From a checkpoint of a small self-supervised image encoder.
Training: adamw at rate 0.0015, 7800 steps, batches of 128.
Rows from block 6 of a small self-supervised image encoder, named by matrix and row number. Rows with one number within an expert belong to one neuron, the router's apart. Each number is 500 + 50 x the weight over its row's rms, rounded and kept within 0 to 999. All counts start at 0. Numbers have three digits each.
Before each expert's rows are labels from the 100 images, of 14976, where the router gives the expert most weight on average: "strongest on" is what is common among them; "colour at peak" is the nearest of a few named colours to the mean colour under the peak. Only what is clearly more common there than usual is listed. The data: microscope photos of single blood and bone marrow cells.
# router: router (model.blocks.6.mlp.router.weight, 8x128), inputs 0-127
# gate: expert gate (model.blocks.6.mlp.gate, 8x128x128), inputs 0-127
# up: expert up (model.blocks.6.mlp.up, 8x128x128), inputs 0-127
# down: expert down (model.blocks.6.mlp.down, 8x128x128, transposed), outputs 0-127

# expert 3
strongest on: cell type: segmented neutrophil
colour at peak: pink
router.3:546429398565477567558467495579466589460447522511521442515494559452518426473445537545495470390486502476436560490547573465555503557552473517503454575542539473474521467559492554480451581467453547569532515519520555516433593387504500472539441521446444526446491546483435467498507456578430575465435565503510510544504390515441570552534492506426458473407543572487483494566516430494518609491404
gate.0:654557459516489525477554364478533523514458458493502504534499511527453506470489559461478509398445496514418463449525451550512581546511546448526424615558479545485471538520530455530516479452358525503514501541557500433604544474492496404598542610506504522623537504492494544568534449440501463492580466540473584542480476502539496477490473442518537461489564527478538635513466503477464572474502
up.0:428543506470522442438373516478463464430532555542488511541496576502523492439505433532503395510517542543575456493514502487562446602415546532476477444486506410489518490519510425487541471443592456470543551497472527532548415406485590676531511511529535498526480455489504435370475502488510547573488384508479480492482502457471475562505488487539540485555466529561555488505564503435638511494559
down.0:509515528404569523586553560556526570461525476489545494532489456524438462479452481549422431429605526548479459415434488521489500557477551569623548406508599463496503538480574517439484590597478539497509572515531530490546567412527534485504455499510438574582460572498561525479469426511456464490418513496514568421536474476443521482473456466433541545430514555566489620514491495446547539436498
gate.1:602432423520467488513465483545423440479553385496493505542472453524503488424555472507434482484491544444500525448488454566512470449502574539556578503551504546474567481507511551368543461554435535483506485484444447417481618559479453448518427519533526460480523514361527517496433422519521421479515468530470519524507486504625573480518536611432482517527484491487458585456543581466400496513590
up.1:401516492443443455513533530413533475524460650513494503487498482512504478568429537506525517514471433525501513577469535417537522475513420382515430497547516517512412465486475532645419494519589437553581527462552579535496427506474584549467557459441510487557464438555449447525521546488508530505476467405442474481488500562479432535550493429561515495477468518507532414511499417547625541450430
down.1:475433464487517539550485480537496485512509529575604466440547535518452449528397475512512460495551544462411549428393509512409511518574509448474461419530589419494499481459616606529395526504590516547540508453470530474379516505481564521545549473483502463476426538593462511478507514485437510509444500415491546400509431592486523550525499513422496432516589550410512425571506495509486493512468
gate.2:522448410539409508514443464491407430503461411447534441512468551426455414493521489405548467533516548455521504593581531491458532519543445530471481529535455468552553512504471501474617579477527510509427517456560376614517479538516508522518469545535516541427562472465532545537553485512545448441499414433535461487537454494590481518522516541416553600518569477439499570476427611423479531471504
up.2:537613504448517432450489539495565534496548552545470572535523458474550602497539493553478531508460419545587479432536448505561513423436491487473584527499489586481419455488538469550530388469498542447532531523402540394529455535469454462517420515563399492521529498459484483462512507491542557606593533472521501432497617482487435445503511504590537461517403433595505459475504412512448470483522
down.2:543442514499565559455512478531478557493514520517492514504573471487442534476418504461422520470471532469473500494421555464468462459497631472483561506601565485499467532581507519554534468437533549460477453509513507480438367433461603455544428513550521521496479595600467543471416494488481567451500570487462553456460577526460595401376571463511465430492484569437461558568522403511493565520505
gate.3:446497539460518417579447514497512562583496479464588437497550518492436407590537492559527576577443526512491561534454440550497491547435535599527399516458437560509436583479520564451470462536516490417504508503414451521448456557491525444458547440478510547555569494575450469541461643389466527476494501436493458500550544479495598477516502428543514543515431588481532480550495479438521427485459
up.3:563491461522475518518557414553474519412525524473467504569408525554554467483551494452579461428516469505436522540503504438607554516575424471482557612575578448475561478485502560440515514405451551513536510510518539478545492467506464421424513528501370484538607467412462434454620512476514512472541537572509548574475380522481551510399520519421468476496523459530504547492485459543518485517428
down.3:539485467468591505484565529475537503527509530442499414476496594539568505616501513469489463468520569474480490465449453456410451462475474521424421442485475376567510517511608575517499552470487633555514535412547587514480540473460553451507459506581460508492507599517452495529461545517491470454432487502500507497432508515389503508445501492426570443463575417466555392526546472542560401546494
gate.4:486527521552540545540594408469516497497469450398560480491474371543551444529541483507443525580557387537501507538509443497473519497497474404504532498470592388475520472488535514499504549404483635484402496437539480541503516533548459383495475554514471448475553466469474596501483434537552442380426548539517548482484507439549507442575479539446516471450466481425483542551478538538554454459447
up.4:452522453480507522517524511481594459452465569490399513476497567529521578502450471502471509487440555569586513620539599470477503410494478541485502542526504493512472456485459499537520456596529477544539464496464490456501404461431541590456448490556576495595372420575465525518452533572453511543543510465507401523462581506521412525521590530538524485556402470548439444507514493518475585593586
down.4:534558556525565544458523472495525580501455513372531527504522527533499525517493431449419479485516573485457520430484510511538491534632504478422513473491496424553508502569522435484554490508499474455458484488494543534540482416526597427532529589481499581514528468480570575498515436469470511398458619475562578484432467485378422475447445473437613555396535492460411498515535436529554463451530
gate.5:518554418449521502509474596430438414542498553491457476499497489445486530537533529555545509414508429456451517573468575579509477431482479435553508512452437595566437532405420558527526543472527494503503428505482561484525526462451442506541454471428535493489540463522555462530495480547464489632519394502404439433495480527503518415578465513523540472581528439547462531532562616471513505366560
up.5:533593520505489517524524490524504434473523446527465565502524583548475424404476472473455590566577520558545545441508573431483504530622443410512490510485497541452435414541493389538456509446392553522543506576530481521533504550544505538597498514467413490521571501506552546535497392638490494542533399494455531453529521473521457493461482548460493409512589455512442568469474485564487499492578
down.5:549477489450578544583533569456468471517544453500483464553586512579515569490427492468474426452497564362384449514464484523499450475436559444517439474564411522530497524477483600433578567530563542443510476472487590503490461569428478463456449455599456525545491423545487464534495446433460484551496546461541573517472485498429598494421548550466525532448419518501473566512499583564481451457503
gate.6:577420545478499606577606450496543480509574595510515483425492510535552492550471478502431470456562521526439482456522521557447585479396540482520396561474560440527567467547563443475522530468485507474358492398449511497470491514473523477510498500506538511513501524604603529492515495433440525596465587495515558507436395478438535521530485524536507549407531422457473485568438432521436485493517
up.6:501424448563476494426497440519498446496537460449468487481538511455525468439456490471487480540585600546414504476581544518588502508489535404458420548539478421541514465529595455432616558447470498523508491539508542591552549515509537465484578494460531590456622530534582449440396523517503463548549465502416572514471456430490542492528441526474478591467572488410508527468445508476429492422563
down.6:507430480547496504408483483479434473459527536575537449492558536479417549503453492572457535482531499489514523539387492506481538539484434500440504420667509457456500545544548517582484453463549431378475529430425496488456446526429488569526443549548516550546432576476513542515382500452509498573541413491491468577594518522509414477522545557461440494529505497457405585534520477556438551531457
gate.7:523599531472490432496493395468477473517510432508545502528516482639516546506510468524440517553525494528481505417497450525387513506430499473485501490429502577583485539490593524450513478515440541455533538447483527487477485628445497391509526514533469538530583468467602512518434584394478415519440433454423521487445540441552506397511500446520547453498555438413581478481522530461472450468606
up.7:446482581488425568572467537468483582460451581420491563525547435416526495418546559408463444446422519467600457519538514438572530468539585476457519447490427427443498466496448441481541486520517433484635472515526470438539492458542517470488447527548557544534478542482438416458533484568555536382578574549539498510505602516467554502505534443475527494508447607556477478484463482461530481463460
down.7:452462519587449488538407488578511537493419495473528525481537536464479382446429492511504514460540512530472547551564544431561494567665478422478486443541533435403588504593544544519523442494577428513397522515522541465517522454509571512579423490415452527493561484519467528505525521502496475427436521473432525462479470462472570488452581497534483449480490532544569543560457475444482532361530

# expert 1
strongest on: cell type: erythroblast
colour at peak: pink
router.1:410532497509426446504516502485474463478436530453469446513509500413563530513512471473521483553460446547505538571522408505502627586469410460442463472493486581581471517430438387507576571509504567525475535515539543566557416494474501505470515427595535400522531404471602510468473522415541530546523446414529375534517444532465482524586514431554549547516486475510488418466504481521530494474577
gate.0:468475424367469427443484485384524434505434517478529493520443532404502477549618499500531556598518408443518509485534491532481529540436466513577500472483516583506499452382508502406520559522464506469552467502454473498480467549497417502559602544544500493476558488484537456445643480484510459571524487414567480466517447483550428489559478521453527556459543565467493486418539597533515475550422
up.0:436454413597515529546491483472456527551506444589519492516529511421480513509458404477595555613484529582463480490488584566512475567614481495459544555550459464610519523477477553516498409500580486448465493442481436567489464530514436466476586534423578566495460476492409496489492483481491523365437455532462530519501476540502425531419522573575484516480576441586478515524468563550472447471478
down.0:504537573511542539558484500594476472466482486544556516572519419545539530456546431530416412545450491583446482481497393437439445585459584542486497578462473549510436492450461400399605542538444494485597507600448470579530526502492500468518507448588509478590484485498578514451450498394503451517465528513517526510521496410556636499534493492487508474517527521423516460470584503467465554530483
gate.1:488558508366517488442467459440515373536508498523514503518466465531612508425544576512585443582540540435475502577530516548579552507393494457477553516426455411521445483465453460496515548516514538471471455546519538549461470544508546445501534520582528483500527486503540456376595503487442402580435456366559450502498549473537495513552530417493553578486523539443484486422476543498470484502437
up.1:460501564430501495417515466472543377513549540489511516513462528475589467461538590556555453570510529427415582558503540547549565479399498459470448505446442486504492520490495422454529546562461586427528432502567558536477490554487503515494560517562570440507472509531557462447568482512490440594349502401556449481464611519537592455512560507574527542507531499442509459478430533467523474470450
down.1:464389457518446463542489532502548516544439514398387525475462550528547602557392552427576494516489557451559542508462550481561507473557452469487430494525474537486539548511473540530444481491512398547426430470480479475476446534584564526470465510520485503418564465505457553492497550512494592444570579494478411540497432565508484575480597459478484466444487456556593524563505487536530372475583
gate.2:462451483472510507474548510509491570534457621451531479438500590424513496538598468486456451435436519458555524441481522467545537422530490471511454444431500570518504463375562528593506532517507508486465407486540598514491459474471510553526469585534445536553457513470421552468490477563541581612486447506550500444462526486546445516430534567374526522550475457469508539570549485627531394541470
up.2:501460564391511502569460467422531487573508453522536498501457417569503489507523610564431459622534444450534453499544461575494489428398547492537621493497541483401421486571467487456433451516409469537517525531508406506411541437470503434525463443511475451444553504506511454520548466533459499509510569518580539487538588463535576475547478553521515497469502627471524511428547514427551497501559
down.2:568483437378539475470560415477508464527610440574364516470483443521476543537402552484535474505541518506497434445409533474411489426387490520532463505525600483506473451503475422467517534468470561490498546411532462560494470610505463526503524496545503469517527455564510594517538492521507468543570477472506559587565502619489489607473504477491436436498525408466476536515470507509477442503592
gate.3:496528528553516488454540415458556553515456586516469495493417485523467503545559574487407506491449479604413499474477529578523455484525509516495492531512601514560511397566534642413560407464575532528433463514525575458503504520401554442546428532437353507467493485523484544449467510416467504501487507500498472435481497453601433510460536468508516479554489433501473614555541464518501508489587
up.3:429516559515579557448608505527451420447596526512518550501443517568508429479464504449553451601456423445448563412491550509479540485566477481516511509588412495496515556486449477512434590502557456428529477477513438519477462480604402618510629456434515480471469480477494459527519463624565522498480510511525559526533513510483539415511420541490491587454463492499519493384444541498502497489489
down.3:494451435466497467467521449535502563555556598534507558490536517503415403497514529497477531458581520505511486502392617506425530476461618385475434572462530559468432553481510453522493462429527463503536367523604504454503408500500469493521558444399529578523540461517452448481558452511500472447494552481538495509509621469438523471427533526496514433394490538557422527530496468496538434486467
gate.4:562506599498449518502503562467529492548508507439498566424522434522508502463520420446457415329492607482486342469493570456584445490532609544484467509472529422497447417493512465471547509494502458467496450534506519530503597525471631559517499518507519523567532460522457507428498466544448490472565546588476531504455481532488591519482516521453513412546448541412508592531526429466516477520511
up.4:452506530471392472495512498482450609457466599433434478478523468458504580491596552424543524461497501412604587544501527386500513481523441481443486421423502579478629518438408512545521592493563446569509476550545493467533493479599479539448511578522550564538549478498493497476486553512501542433540538451495406465562553557506513513513514461525491547510468495503474388521577502508567492448431
down.4:519574415457585564393502522516477506493520583513572508496483582555479459489469507536435426517501540568532499427474484519449554468433541503490486572408518533475427402456514461362500502508429516406593517449502571498531459485469479496569538416493525437496438464444566398517581456507543548592506527500504487436482527477521543482498485407540658471433491502471490486511549474506532555568550
gate.5:497477489479520535451484649515524504516549531465496445450533630522460453469543452429524527508442569509506450492471533530509505480593501510427524578500478575524549537406595533450491528511483537436489439462506542473503485561394473455528582572454525602488484414441395538475468527529508505410472415578483513438444526491506475539430562455362440457546507509443544462464497557451556420543495
up.5:442420497453567512545487517493522476502531428565498466455461474462522478453517577554476458602534560545495525526551483592489549452501513566504541490545459454463527561530459628459515526475473544518558459477439391473434452418496504458541552479481584548398497547385434405484462487579507484398522485512493423531529574517545538480540492525489515596475475586583476409492448565399521556463565
down.5:646466380474549541443572514590458489498523440522498457524627453542449523501435470527436529463568573481430418457388553613420477430458512539437444469434520470425465506480492541536526485468500523447491557467583456548519436538477551406517502515488463481443448514544481482509454488483467469443531460530567552491566451575489480504467452523403508512455510513396502594547489499536512479479568
gate.6:553427546494481503543568504508495558524545475431459483507587523567508455505479445509472486418493539529368327531511518483506433511477532536423443473531486425500433465568552498512529536446421511543498529498485551554498547486422613594462491380456465518596477495548531503497467480486501526570585468579408561524440478528402566527488446495532471479512490567428550479457461438496467582489568
up.6:524544477429585525416532520469510467548489458567566585466394520528549493495494518521503534577560517476498457432514468588528498449497574466542555613479498490453530456469530606424447430520458511429494424440503494410459496569524470444558481542526455473422519508455431433541539433538476433440484533453558528428477546485613430430480503538445566410495593513428514542481476585514462481584499
down.6:518464549486482495522445492433478523436406453415516427483516440470585528474513652465506515518474490512501511577586499522596460523541451486575554459562435441564509543512438596584459496431507464623504485538525475495466478467477497404494581531570468575426543568500428512470564507451518491442499531418513623433549538501505478481547450548392513537490411480520484525516462526491455529428453
gate.7:510409495493565589429484546551584568549501505484546602411447514564541443504504449541524494451495553535542441484517547537481471480470581424480544449477495392456492413542616443487448505429480454514460462501557587479522480482518587564571449537462456486553479527460425618517459433522457465487503507532538554445463509400574432458462475571392540440475542550517540532481416491491480484551472
up.7:575522525418523450503509473426486530518565539512467566475496445566530441622609516518501475468544418480586518469452525525514397393409539532577557514388470591502530471418525486505501430554512495442538436479486461410494553583508414493508472523550479551526481455485469525510539485561535493575516542442540531404444597475554502445450507582486586474522451432515526544516476568538479408499497
down.7:541506548382480492524523408448497457580599466529427507582495496571564561496464553564561499468541454404541479541447449494576458493390413483488446476512575449473430532523477496448520536520535566497515542491471436489468463551527499549455499429560487420524558456547537523441531538481497432601574436476508503618587463562457419599512589462521433450539500468464499449508499554528544444492505

# expert 2
strongest on: smear: peripheral blood; cell type: platelet
colour at peak: pink
router.2:592505493454558446475546449411500517506475441506488603564536499530475573488515484503534617543437409530512549484518417557513472449402460488448502541434464559458419483504540585457561445511398525536517510476494487470519509525439450520484473481604413529540496434430422498546450530481504475552579487412539505437526587506492412429480638516475560395569521517480501502424497507448437493527515
gate.4:474445418481515483498433480568469530511498390496555424505566524523463432509532399465469570520514448492544483496497451480446487530469455518562494556506467618491486491534517475481478620503521516474460464425505449575467533594561473480509554470529528489430595535455527543617490444439573520534447569472565417484502468486596524500481514538580564565424546380416563468448533621476478478479544
up.4:491455602418456450555493585505516452532467587457552540483470505536561436552438548493505356525511532384569488525477533512480535457457492422567559425430513539452456507476534374555427420532540415499451509507531506470427516472518590601573404512504463456475515495593534514434488473573465529619434526467501444453480486500547489494484490428470478454521471498530519489498473499588573462493532
down.4:477553511526445509469527509485472426399476492553416540582516445501503505483553441501495409407539473432500468526523554488457475522498546531430515461497517520569493485512569389440563510521468468428573492554529458486528560585432443526525507457595553517645458536482535469459518520457568400463428464555561509572437506537458603576477492532510460553561539428423499463492462489443372499426478
gate.5:531472500505446539537576584434469402445502473462523557434513462511484551499440540572462576572529587546450428542602490569586500536493536585565485437512573388478487482451463538494547380541495486514549515518405416485502415448449490411543554459493603515479399530535464459424551487511498494455595477464497511498533554518429425507564491551483552592517493563504482467531499500508435493532509
up.5:459460558430505542515486452485553578522452614523482447464399597409521512547508468524427477417482471545534426448549518502488434554502505526490366480502513479547568410465542501582448579452450538598417491480506573528481495471477533562535541508452465496526474544482503509520513389473602577555452576516511494505452437458498505517450491460425533428451422421534511540520480460576568534545413
down.5:534491460446535486484604456405515442470514496527526470480497505491428421578489410493589605574519469450437552535382537586477477479507473485603585433522462579439510560430463558434525459643523521467473473519511465523476462525493384475487539532487529534531457517559439572551537432526486424478502524437561552467560510523514426519537535575422468550492490534505416547500471565563507454475508
gate.6:515479579464451542476514483442514504476457570461506540553411480574453512562455636500474524495510427430549494566507428391642505464499466418482408535542491504443458523564490459488427380510426475529450526526519500427539458428552528492427527480580445493559514471485473543466613500569591536555493622531531583515511517541472558469471535454480489489494401505530519514544481477477572523541504
up.6:477503427435530526513556543350465453505480547441493444543478439527510423523523526446523485486618588513462529447529466518476443508455561447520519534403511462528516512467444533502527482497508525465594576464480589489559593495469495476543459501506493523496520506559559411504527519550519430516367374407474555479476493515449508445586375512509503544443559543573480533445535528603579492557495
down.6:554411539497536511468563460476380467547508423489589506508532547448622474514520543456509450535422552397496504488621559489541416456450569433527538552536473527483433542563496544474451525502475518471510486501554550563489474435491503472562546569504493515493497598473452481389462493512459538499558531514498521400480569523499438439547457426468600483527530540446484495475497432457498610555371
gate.7:497527573451448471452470463396546542529426561511503512533469496504611535546584487381501521500509421556580460512446490459508505552445485477433522567513472444563517508499497564568504499511466478568551521481510497498514564480528485561439489528583440602521489563382454531541539463502578577421437622476610426521451531437429467513523573550470524434508436607473539434503505468491449478515446
up.7:502458380462473528459516503504478455471515464497489544471476429474489571474473456528515473519486608474452471397513534519539468497499567517495494494536532451462609484517500527476527388510481523416512491564402483437538462536414611508487518506458652436495429477513581497433363575446457438546486415579402587468481532551535578481518429494479532538503579447518510558473537552548500502454520
down.7:499482606453564444469480410478500536559463449469518521403530499461639495517565462411536497640493504506469436354511467550452454455463597470513517515504524583505480466510464515517518565464466515587589444534575494581498529517518564481529568466502441529442497543531500424437488492595566544468586529548493530422464497487533466520559385453472508476562522533463564491423487458554481508514497
gate.8:464428519580481525502522505442457570516480491494510539469599526574481503471502518623458610580495541444474421515590534513490495537500540489517513442421506500407478478477527557444514427455435558440519530402444480472473502471449420515559535365462526529413464583559473408503469480510450530479545562501469417496459530501378479409540548535559509600415515556475515480448467512474525527511580
up.8:553500546505464568517554463458386511468473502466559532505655503579460475470516577559532568512572529495518480461459505497493532457500535464478551495431481588378482592503490580435509428522447559449472527457503492443488501539464409471534514421467505538474430524570422541611475589497496507429569565526524442507497554496447461396542582487569472528439514588468458515544493524487504426472592
down.8:505407592544449544531493509489568587566468521518466496400537519501496562473422532486398438482516536537578396452479494490518517544476451472466381480425503447477491403569493502578501531458500478607448492463527541513475412460480546479586437443451516416409499493545522498497493479513546602508586507577495453545555391489508480563597478475471501414469472433449566541528536510495573540528499
gate.9:442557528387424633508474496507502463563485485517504371455452427594517458486502556495514495432516448346499547496506549406479468489490404498528407433441581465404517572479517514565491474459522614534462533452465530433419530486487587462508539506517509460484583479568543518441502522510449506471509460441483581469556470515478519464525432486463482499468519552541548545559500472574485493406543
up.9:516489512447590492469505487590582413521607451540528458509519403524575494473505418499433517474460558619483484480535494514492425558516477494470487433509459499499552529528587590463522543531376525545456434630443531591403445525480514536508428458467492459480478523569465458506453547506402455438578467495433522516549588459600524514528533426527524420500529470493465526440516492537507438514558
down.9:422567477491598569547435522551568391538480574566518471470541454463479464470450496521473500514494581429510476467483517376493504542588536553527536434458556410539467532492556488457543469571472438528590479470458491538525441495515469593397525490475495578519493484460465536591546542543453536514479465457454519517584476497641525540434484478484532571570443381460509425548477463461501474495589
gate.10:471569525473532545588555480507465572559519522520556584541563474530533577534491460529522531454394537505580481439476443480515435542502573538494492567432460541534446515457528452388568423466419555494573513460452458386442584537466477471479422474529499494581492505514454424447475568520519537433504560545452466512545581462439548505481588454485448457406562489526521629433533490509494485574460
up.10:390472509435463499538503486429450464504512534480457534479401517500462545448536580603456448482534454362508467614568553480507421542439541542460474471413449515497462479466423508472473507489496501512533527441462450384543485469545530609487498449543544523422508479433476474554483495460625498556363571630563503499539452466461554525527463536486465535496540560449494468453518488451493547464523
down.10:456513592593498500467500484519545490549479491455470520436485546499504435552515474443504471507448516519546472397438514497477475523503512479563420491465453443590560455498511475535462475501474510511451369430458554437473619542466538508547474587511485545434617529490538492547486512596509559500446643582514442496457469476532571495412413470528445549452541448417590601491509577527424478514460
gate.11:514521452598597450530550492414527527420511485581569469600534593501495511518439588600476459482505371462509507577435534535456458514442499408456512521504501559470524462487554534563515650543572545563434463458493547469478553537421533532503457470498401564465531489474490518495514583468564482543509534435507507448442540548495490494402525525515522482491507533559434428532396549476559504550510
up.11:542508488498464491422434577508505408562462540541548444586471455505453451491475454499484535588499625466496528476420471519485547473519471572462543492495460442519379472463499424467435492482408402390486470488440505628457509512582569475530521572523493546555521544527544496433517460491572538458464421580554562546451501464554509627505493508459481589577453451460511587499471520496556492514526
down.11:514500566398531427446496526468402482535445435430558461484523483468451498455549522521527508536342582555546590496492567402545519506505435396545545610541464488551511526480491479419472433521441501513528499610470430577474475472605475468504508540477467530517511536452400486469540594538453505384494567510446464454444571479497462440560469465477528496446511521513428449463505451482503509476439

# expert 4
strongest on: cell type: artefact
colour at peak: purple; blue
router.4:524515576468581525498546491546559452529511456523519584430509494560490548495531536513478462505499551524516392423477432517530395433511686536552584498559484442527468558464494451509475479517492479457462447468460482443504470486506568465519501562444492504551445632531497522432518444528499415441510533631471600554484534451535541441452368530481412555499488530491505530508495557573461491568523
gate.4:447476473454476482513459547528482518564447503494470443594501521538507570489552507447457581479454389538514585567461471540529578534511412532506455573450492647460479518401431451397536497510479503500527507488442414478561473502451479434480536457519593533536509378447598463504483514454520455555567475506493346515490476493541500508546594468484511471520482550575505494446509477515580465530608
up.4:577551451506437453511431507457443476452587498478520511577467444453524434457506458543546477502515402424549576561542516519496492548479400524517536490420485549467534428515509548472589539508521581517558536618525481516486548524416418513560413435616406515482572466526441542558488495437438543476501546421582517453593502468549513502509564515562561435511471447516456525437530559441457553452457
down.4:663454503480469470455541428465544418493516487530469510421528433527473454537436593529523517464531520461476496491492513563543499371480554436533542395506489443500538476536561589579500452404584545486419500515505487493443450493503507450472451569566462509463473574657458558459493462551488546561497502461425575479536546546504426482453492556467421546526477497476469586579464538530475482460446
gate.5:464453441526450522353461503540442509431505498552483513508432443543622541456510482578619418544589552447511459519555513589482493495469492430459603448505545436457574516419532528478518489434503571533498549531465565469501529453513507594523482538504477463504403524368389483488426497511556539443438537506485542505500498439455472488558496539408519489559530502543537540414465549464448533478527
up.5:473561489486479485448469540537527595476463413540522612429497459590524537515511544579493499530458452485518482527547393605489427523604496405544604444511600493428454546513500508449525452440546523564550595584416476488510489388516489538532485424531409520548483499507477499398474538486499409469505469511387611496476544466492489484484518531421509452545490481553511551466471552466468507494539
down.5:468428469517584534484552561545438401444512521512544549412537524502465402557561482535434492583588560560486522449582492511471498433573519555476468477505551450518495424464579614572512465455476500447592486395455515545442446501468495544597473436509469515546505540536543481430524491500471469493536530488473590460474535458484461495499495514470607383416520391409580544534501468501460522505502
gate.6:418471505528557577420439465398518436510563508500453558458487534395543421463553486527537529517562555496526520457592561510511480510463531499425478368470458480503532463514509524512599482471489539464404519460467486503477474486427527635556488500534617527575425489561445516539494498526491554502507487431537475441583556462537474532570519596538533531407500456524432425496408532475462556409506
up.6:495520532435508505452510574476478421531548531533418553488479544431484541465514447479490545453481464597500492466474533570502464514546491621507445503488475568501468487406465540494540372570554506463399487513494543427590533549458494522546447459480606463590454425512572512498563430497510533574583468502480408489506423562531388542510523574544516508503489464652426422483516519509442497483531
down.6:452450467474494408490583385580454482552600481517475467468516488503541496544562610563577478482465502464542537495435534462550526436461473484489527500533506495497583502467510563583490586396552569483519546505517562481475493525528469517538485502582434428505538527496428490479505546519523457525462442543483521593523538650439486476530495486518389475503511393478532357501562493529493518449367
gate.7:536513435452503494561492415513487466525475560488551566497585546485540479515558497472529483518420541498470506446495542378516417467541493499396569564482451450568448485533531553572521394455498487410502457429563547505614463559492517608477422543477463568547482488509446453447516539574539479523449374504459554483463571479505465543511492499596475518457539469410547370558565483517460448532505
up.7:564535471431466436498531520455513493460561545458497563459557479525571415479450540558625531509466514519501496522530518481511451405522443449421472455497437464508442435498560576532411500413493494463591529586515512498435471576421445536514409444484413498481519520510453464457502569526516566510620491491507547431498646594473465541589548414446541443521484486448482521530452531558490464521433
down.7:448579505460424482489496579561468503492475491460529582553569481448461572477485477470382548490375518536552471452389541455497500637447521531480406497418538611514557570431483516553558467436554483436462623578484501511530447485452499495556460519521584564537465471482596461428443480439436483500491493578544419494472512518482499454453543488512543501454499452502516530550599505489515502492541
gate.8:496514616485480515473530573522515428445485434449528640426519465527587509515436473576457506511572566588446448498569548608583474483438543533467478465520408441451562502515576482458505579476475503515425549498434579508431526420484606578509590490528451535474428476536506551505409450502465481486468491474545608466482485390448483484514449483485552502481541487485544523462536461431476454464505
up.8:487512479544570513454461407499534532530447487496474450515557423379413512496597460405481523531379417471553492426428508429411583461532494450464497454495490590557412503479475473600504456472482476500512466522543487461619561631517469443472441536530541436473477509497499442570471515487515598513547565490510437494486583463523548508484530538612480518550469483531464507454476551563446439499517
down.8:413454609491470497576555554456489494524495542430501443500544566504531592479418488433439485554521522320503443568547487522501525565450496466502452506427509473518478491536548426441430573517540439553462470524541577516476470550460577509516491578481512500459550501429444481433544526500433500465461408529502501515456411510485482563533442410419436503567505535474471534521547460542617532590568
gate.9:593534446528558560542507542518477446445521481467487441531586513534503529456453507495509502488490555509402531460469489531535506454515539574543634475544507505494511520420362543464535525543540599487521563398565505513573509407490459479499487436498531501544515523505392436588490465502486558376519537467499408480597446551481431511479552484538499539456468520517477371467495552399457527467596
up.9:572601367588513512452527542497463425428513448455523510510588469569452546518499510497501573514513576482404482535556434462473501471506508531532545476571508555507478500495431555511509520461551515478489492447422453534578458465491497537515521499469463537490482514511388447583385419503445583365527489528450400423593538506438475522545486487548478532491582501442528473570527575439496548452587
down.9:429462609540496564464560433560509456478562449399544464505544425500556483609619477643425508489559595480552443518498503470443450456469503551484458440562549488478513422517465523531462493587536471436475471525529562479450554572590524581510599454419502474504608499435516506445453481419514467464538466525499471561514531476545504442522499484481461494499461516448539463445511478465609520553487
gate.10:512444600496484526490561497465536472483525548367525587463592471478514460528509503542624522456507506438459490519538589510567508469578488523474524365495540433413555542473526517501457501567495507405543522551513471445394485587456512537537482505520565540561461480548442533440530584475476510411502534447541520399503527569439495510496578475441553457496507453404488533550425562446452423452463
up.10:517498527516544534544563510517525454520498577517460498455511536538480514578527466508516440456503524509483394533493482440517456484389553553467523514505466466554400504469476438531460549561476465497501462448553561603562429429493567551422595479444462485562462554532558471449591446577499424580451462574478527558428484518398513534492407448456439619494458519501520444512459385581541556567457
down.10:498623476522424431526434535492448477537454568501418472572474551485459524486561460545446502524452503558595435519610461412506485595519409636474443535450431535543451437473499460498522496524445422496554474560443478533570453504462484500451475462450473477447522441450564429494483564532504500579560427572509454560502465482509566548561582461545569506517396499506508445481578448506560524532480
gate.11:501562364522515529510471564518482441442524444563494460554491495612513557510459523495500501515538554438475566591448476532440453479436504515463568537540567472530541549507434572472518548433505515532477569507417502605538449461449505511531339511593514534505397449528426398529408513596451468407518443489430426504515528506477496478575555532491489526475533486560548535464471480513464588459501
up.11:517525405521545489459498469534435418488488477528519455459499538580551592479496602525504514455539529552464522495501485482505445452606518521471477565527613494481576567478518579530535457396554610549453593454527565562568444467488522539514404509475513501475427436504442424582501517587537539400491437514351446501469447460512481453518515555533486479503494507586566548514478554452426530521534
down.11:383425559453579576534490488487438427550595513457573489456590532485499449521565497486461518577586555502486457436493523422469477439464563449529455491516588547483566430515529493578470604417500494473503462406469502500509509543521558560547518416447492566471570535544489442429471489507496525440510502515466531428462520479470513437421419520466486467474631517406583506505506571524534540543581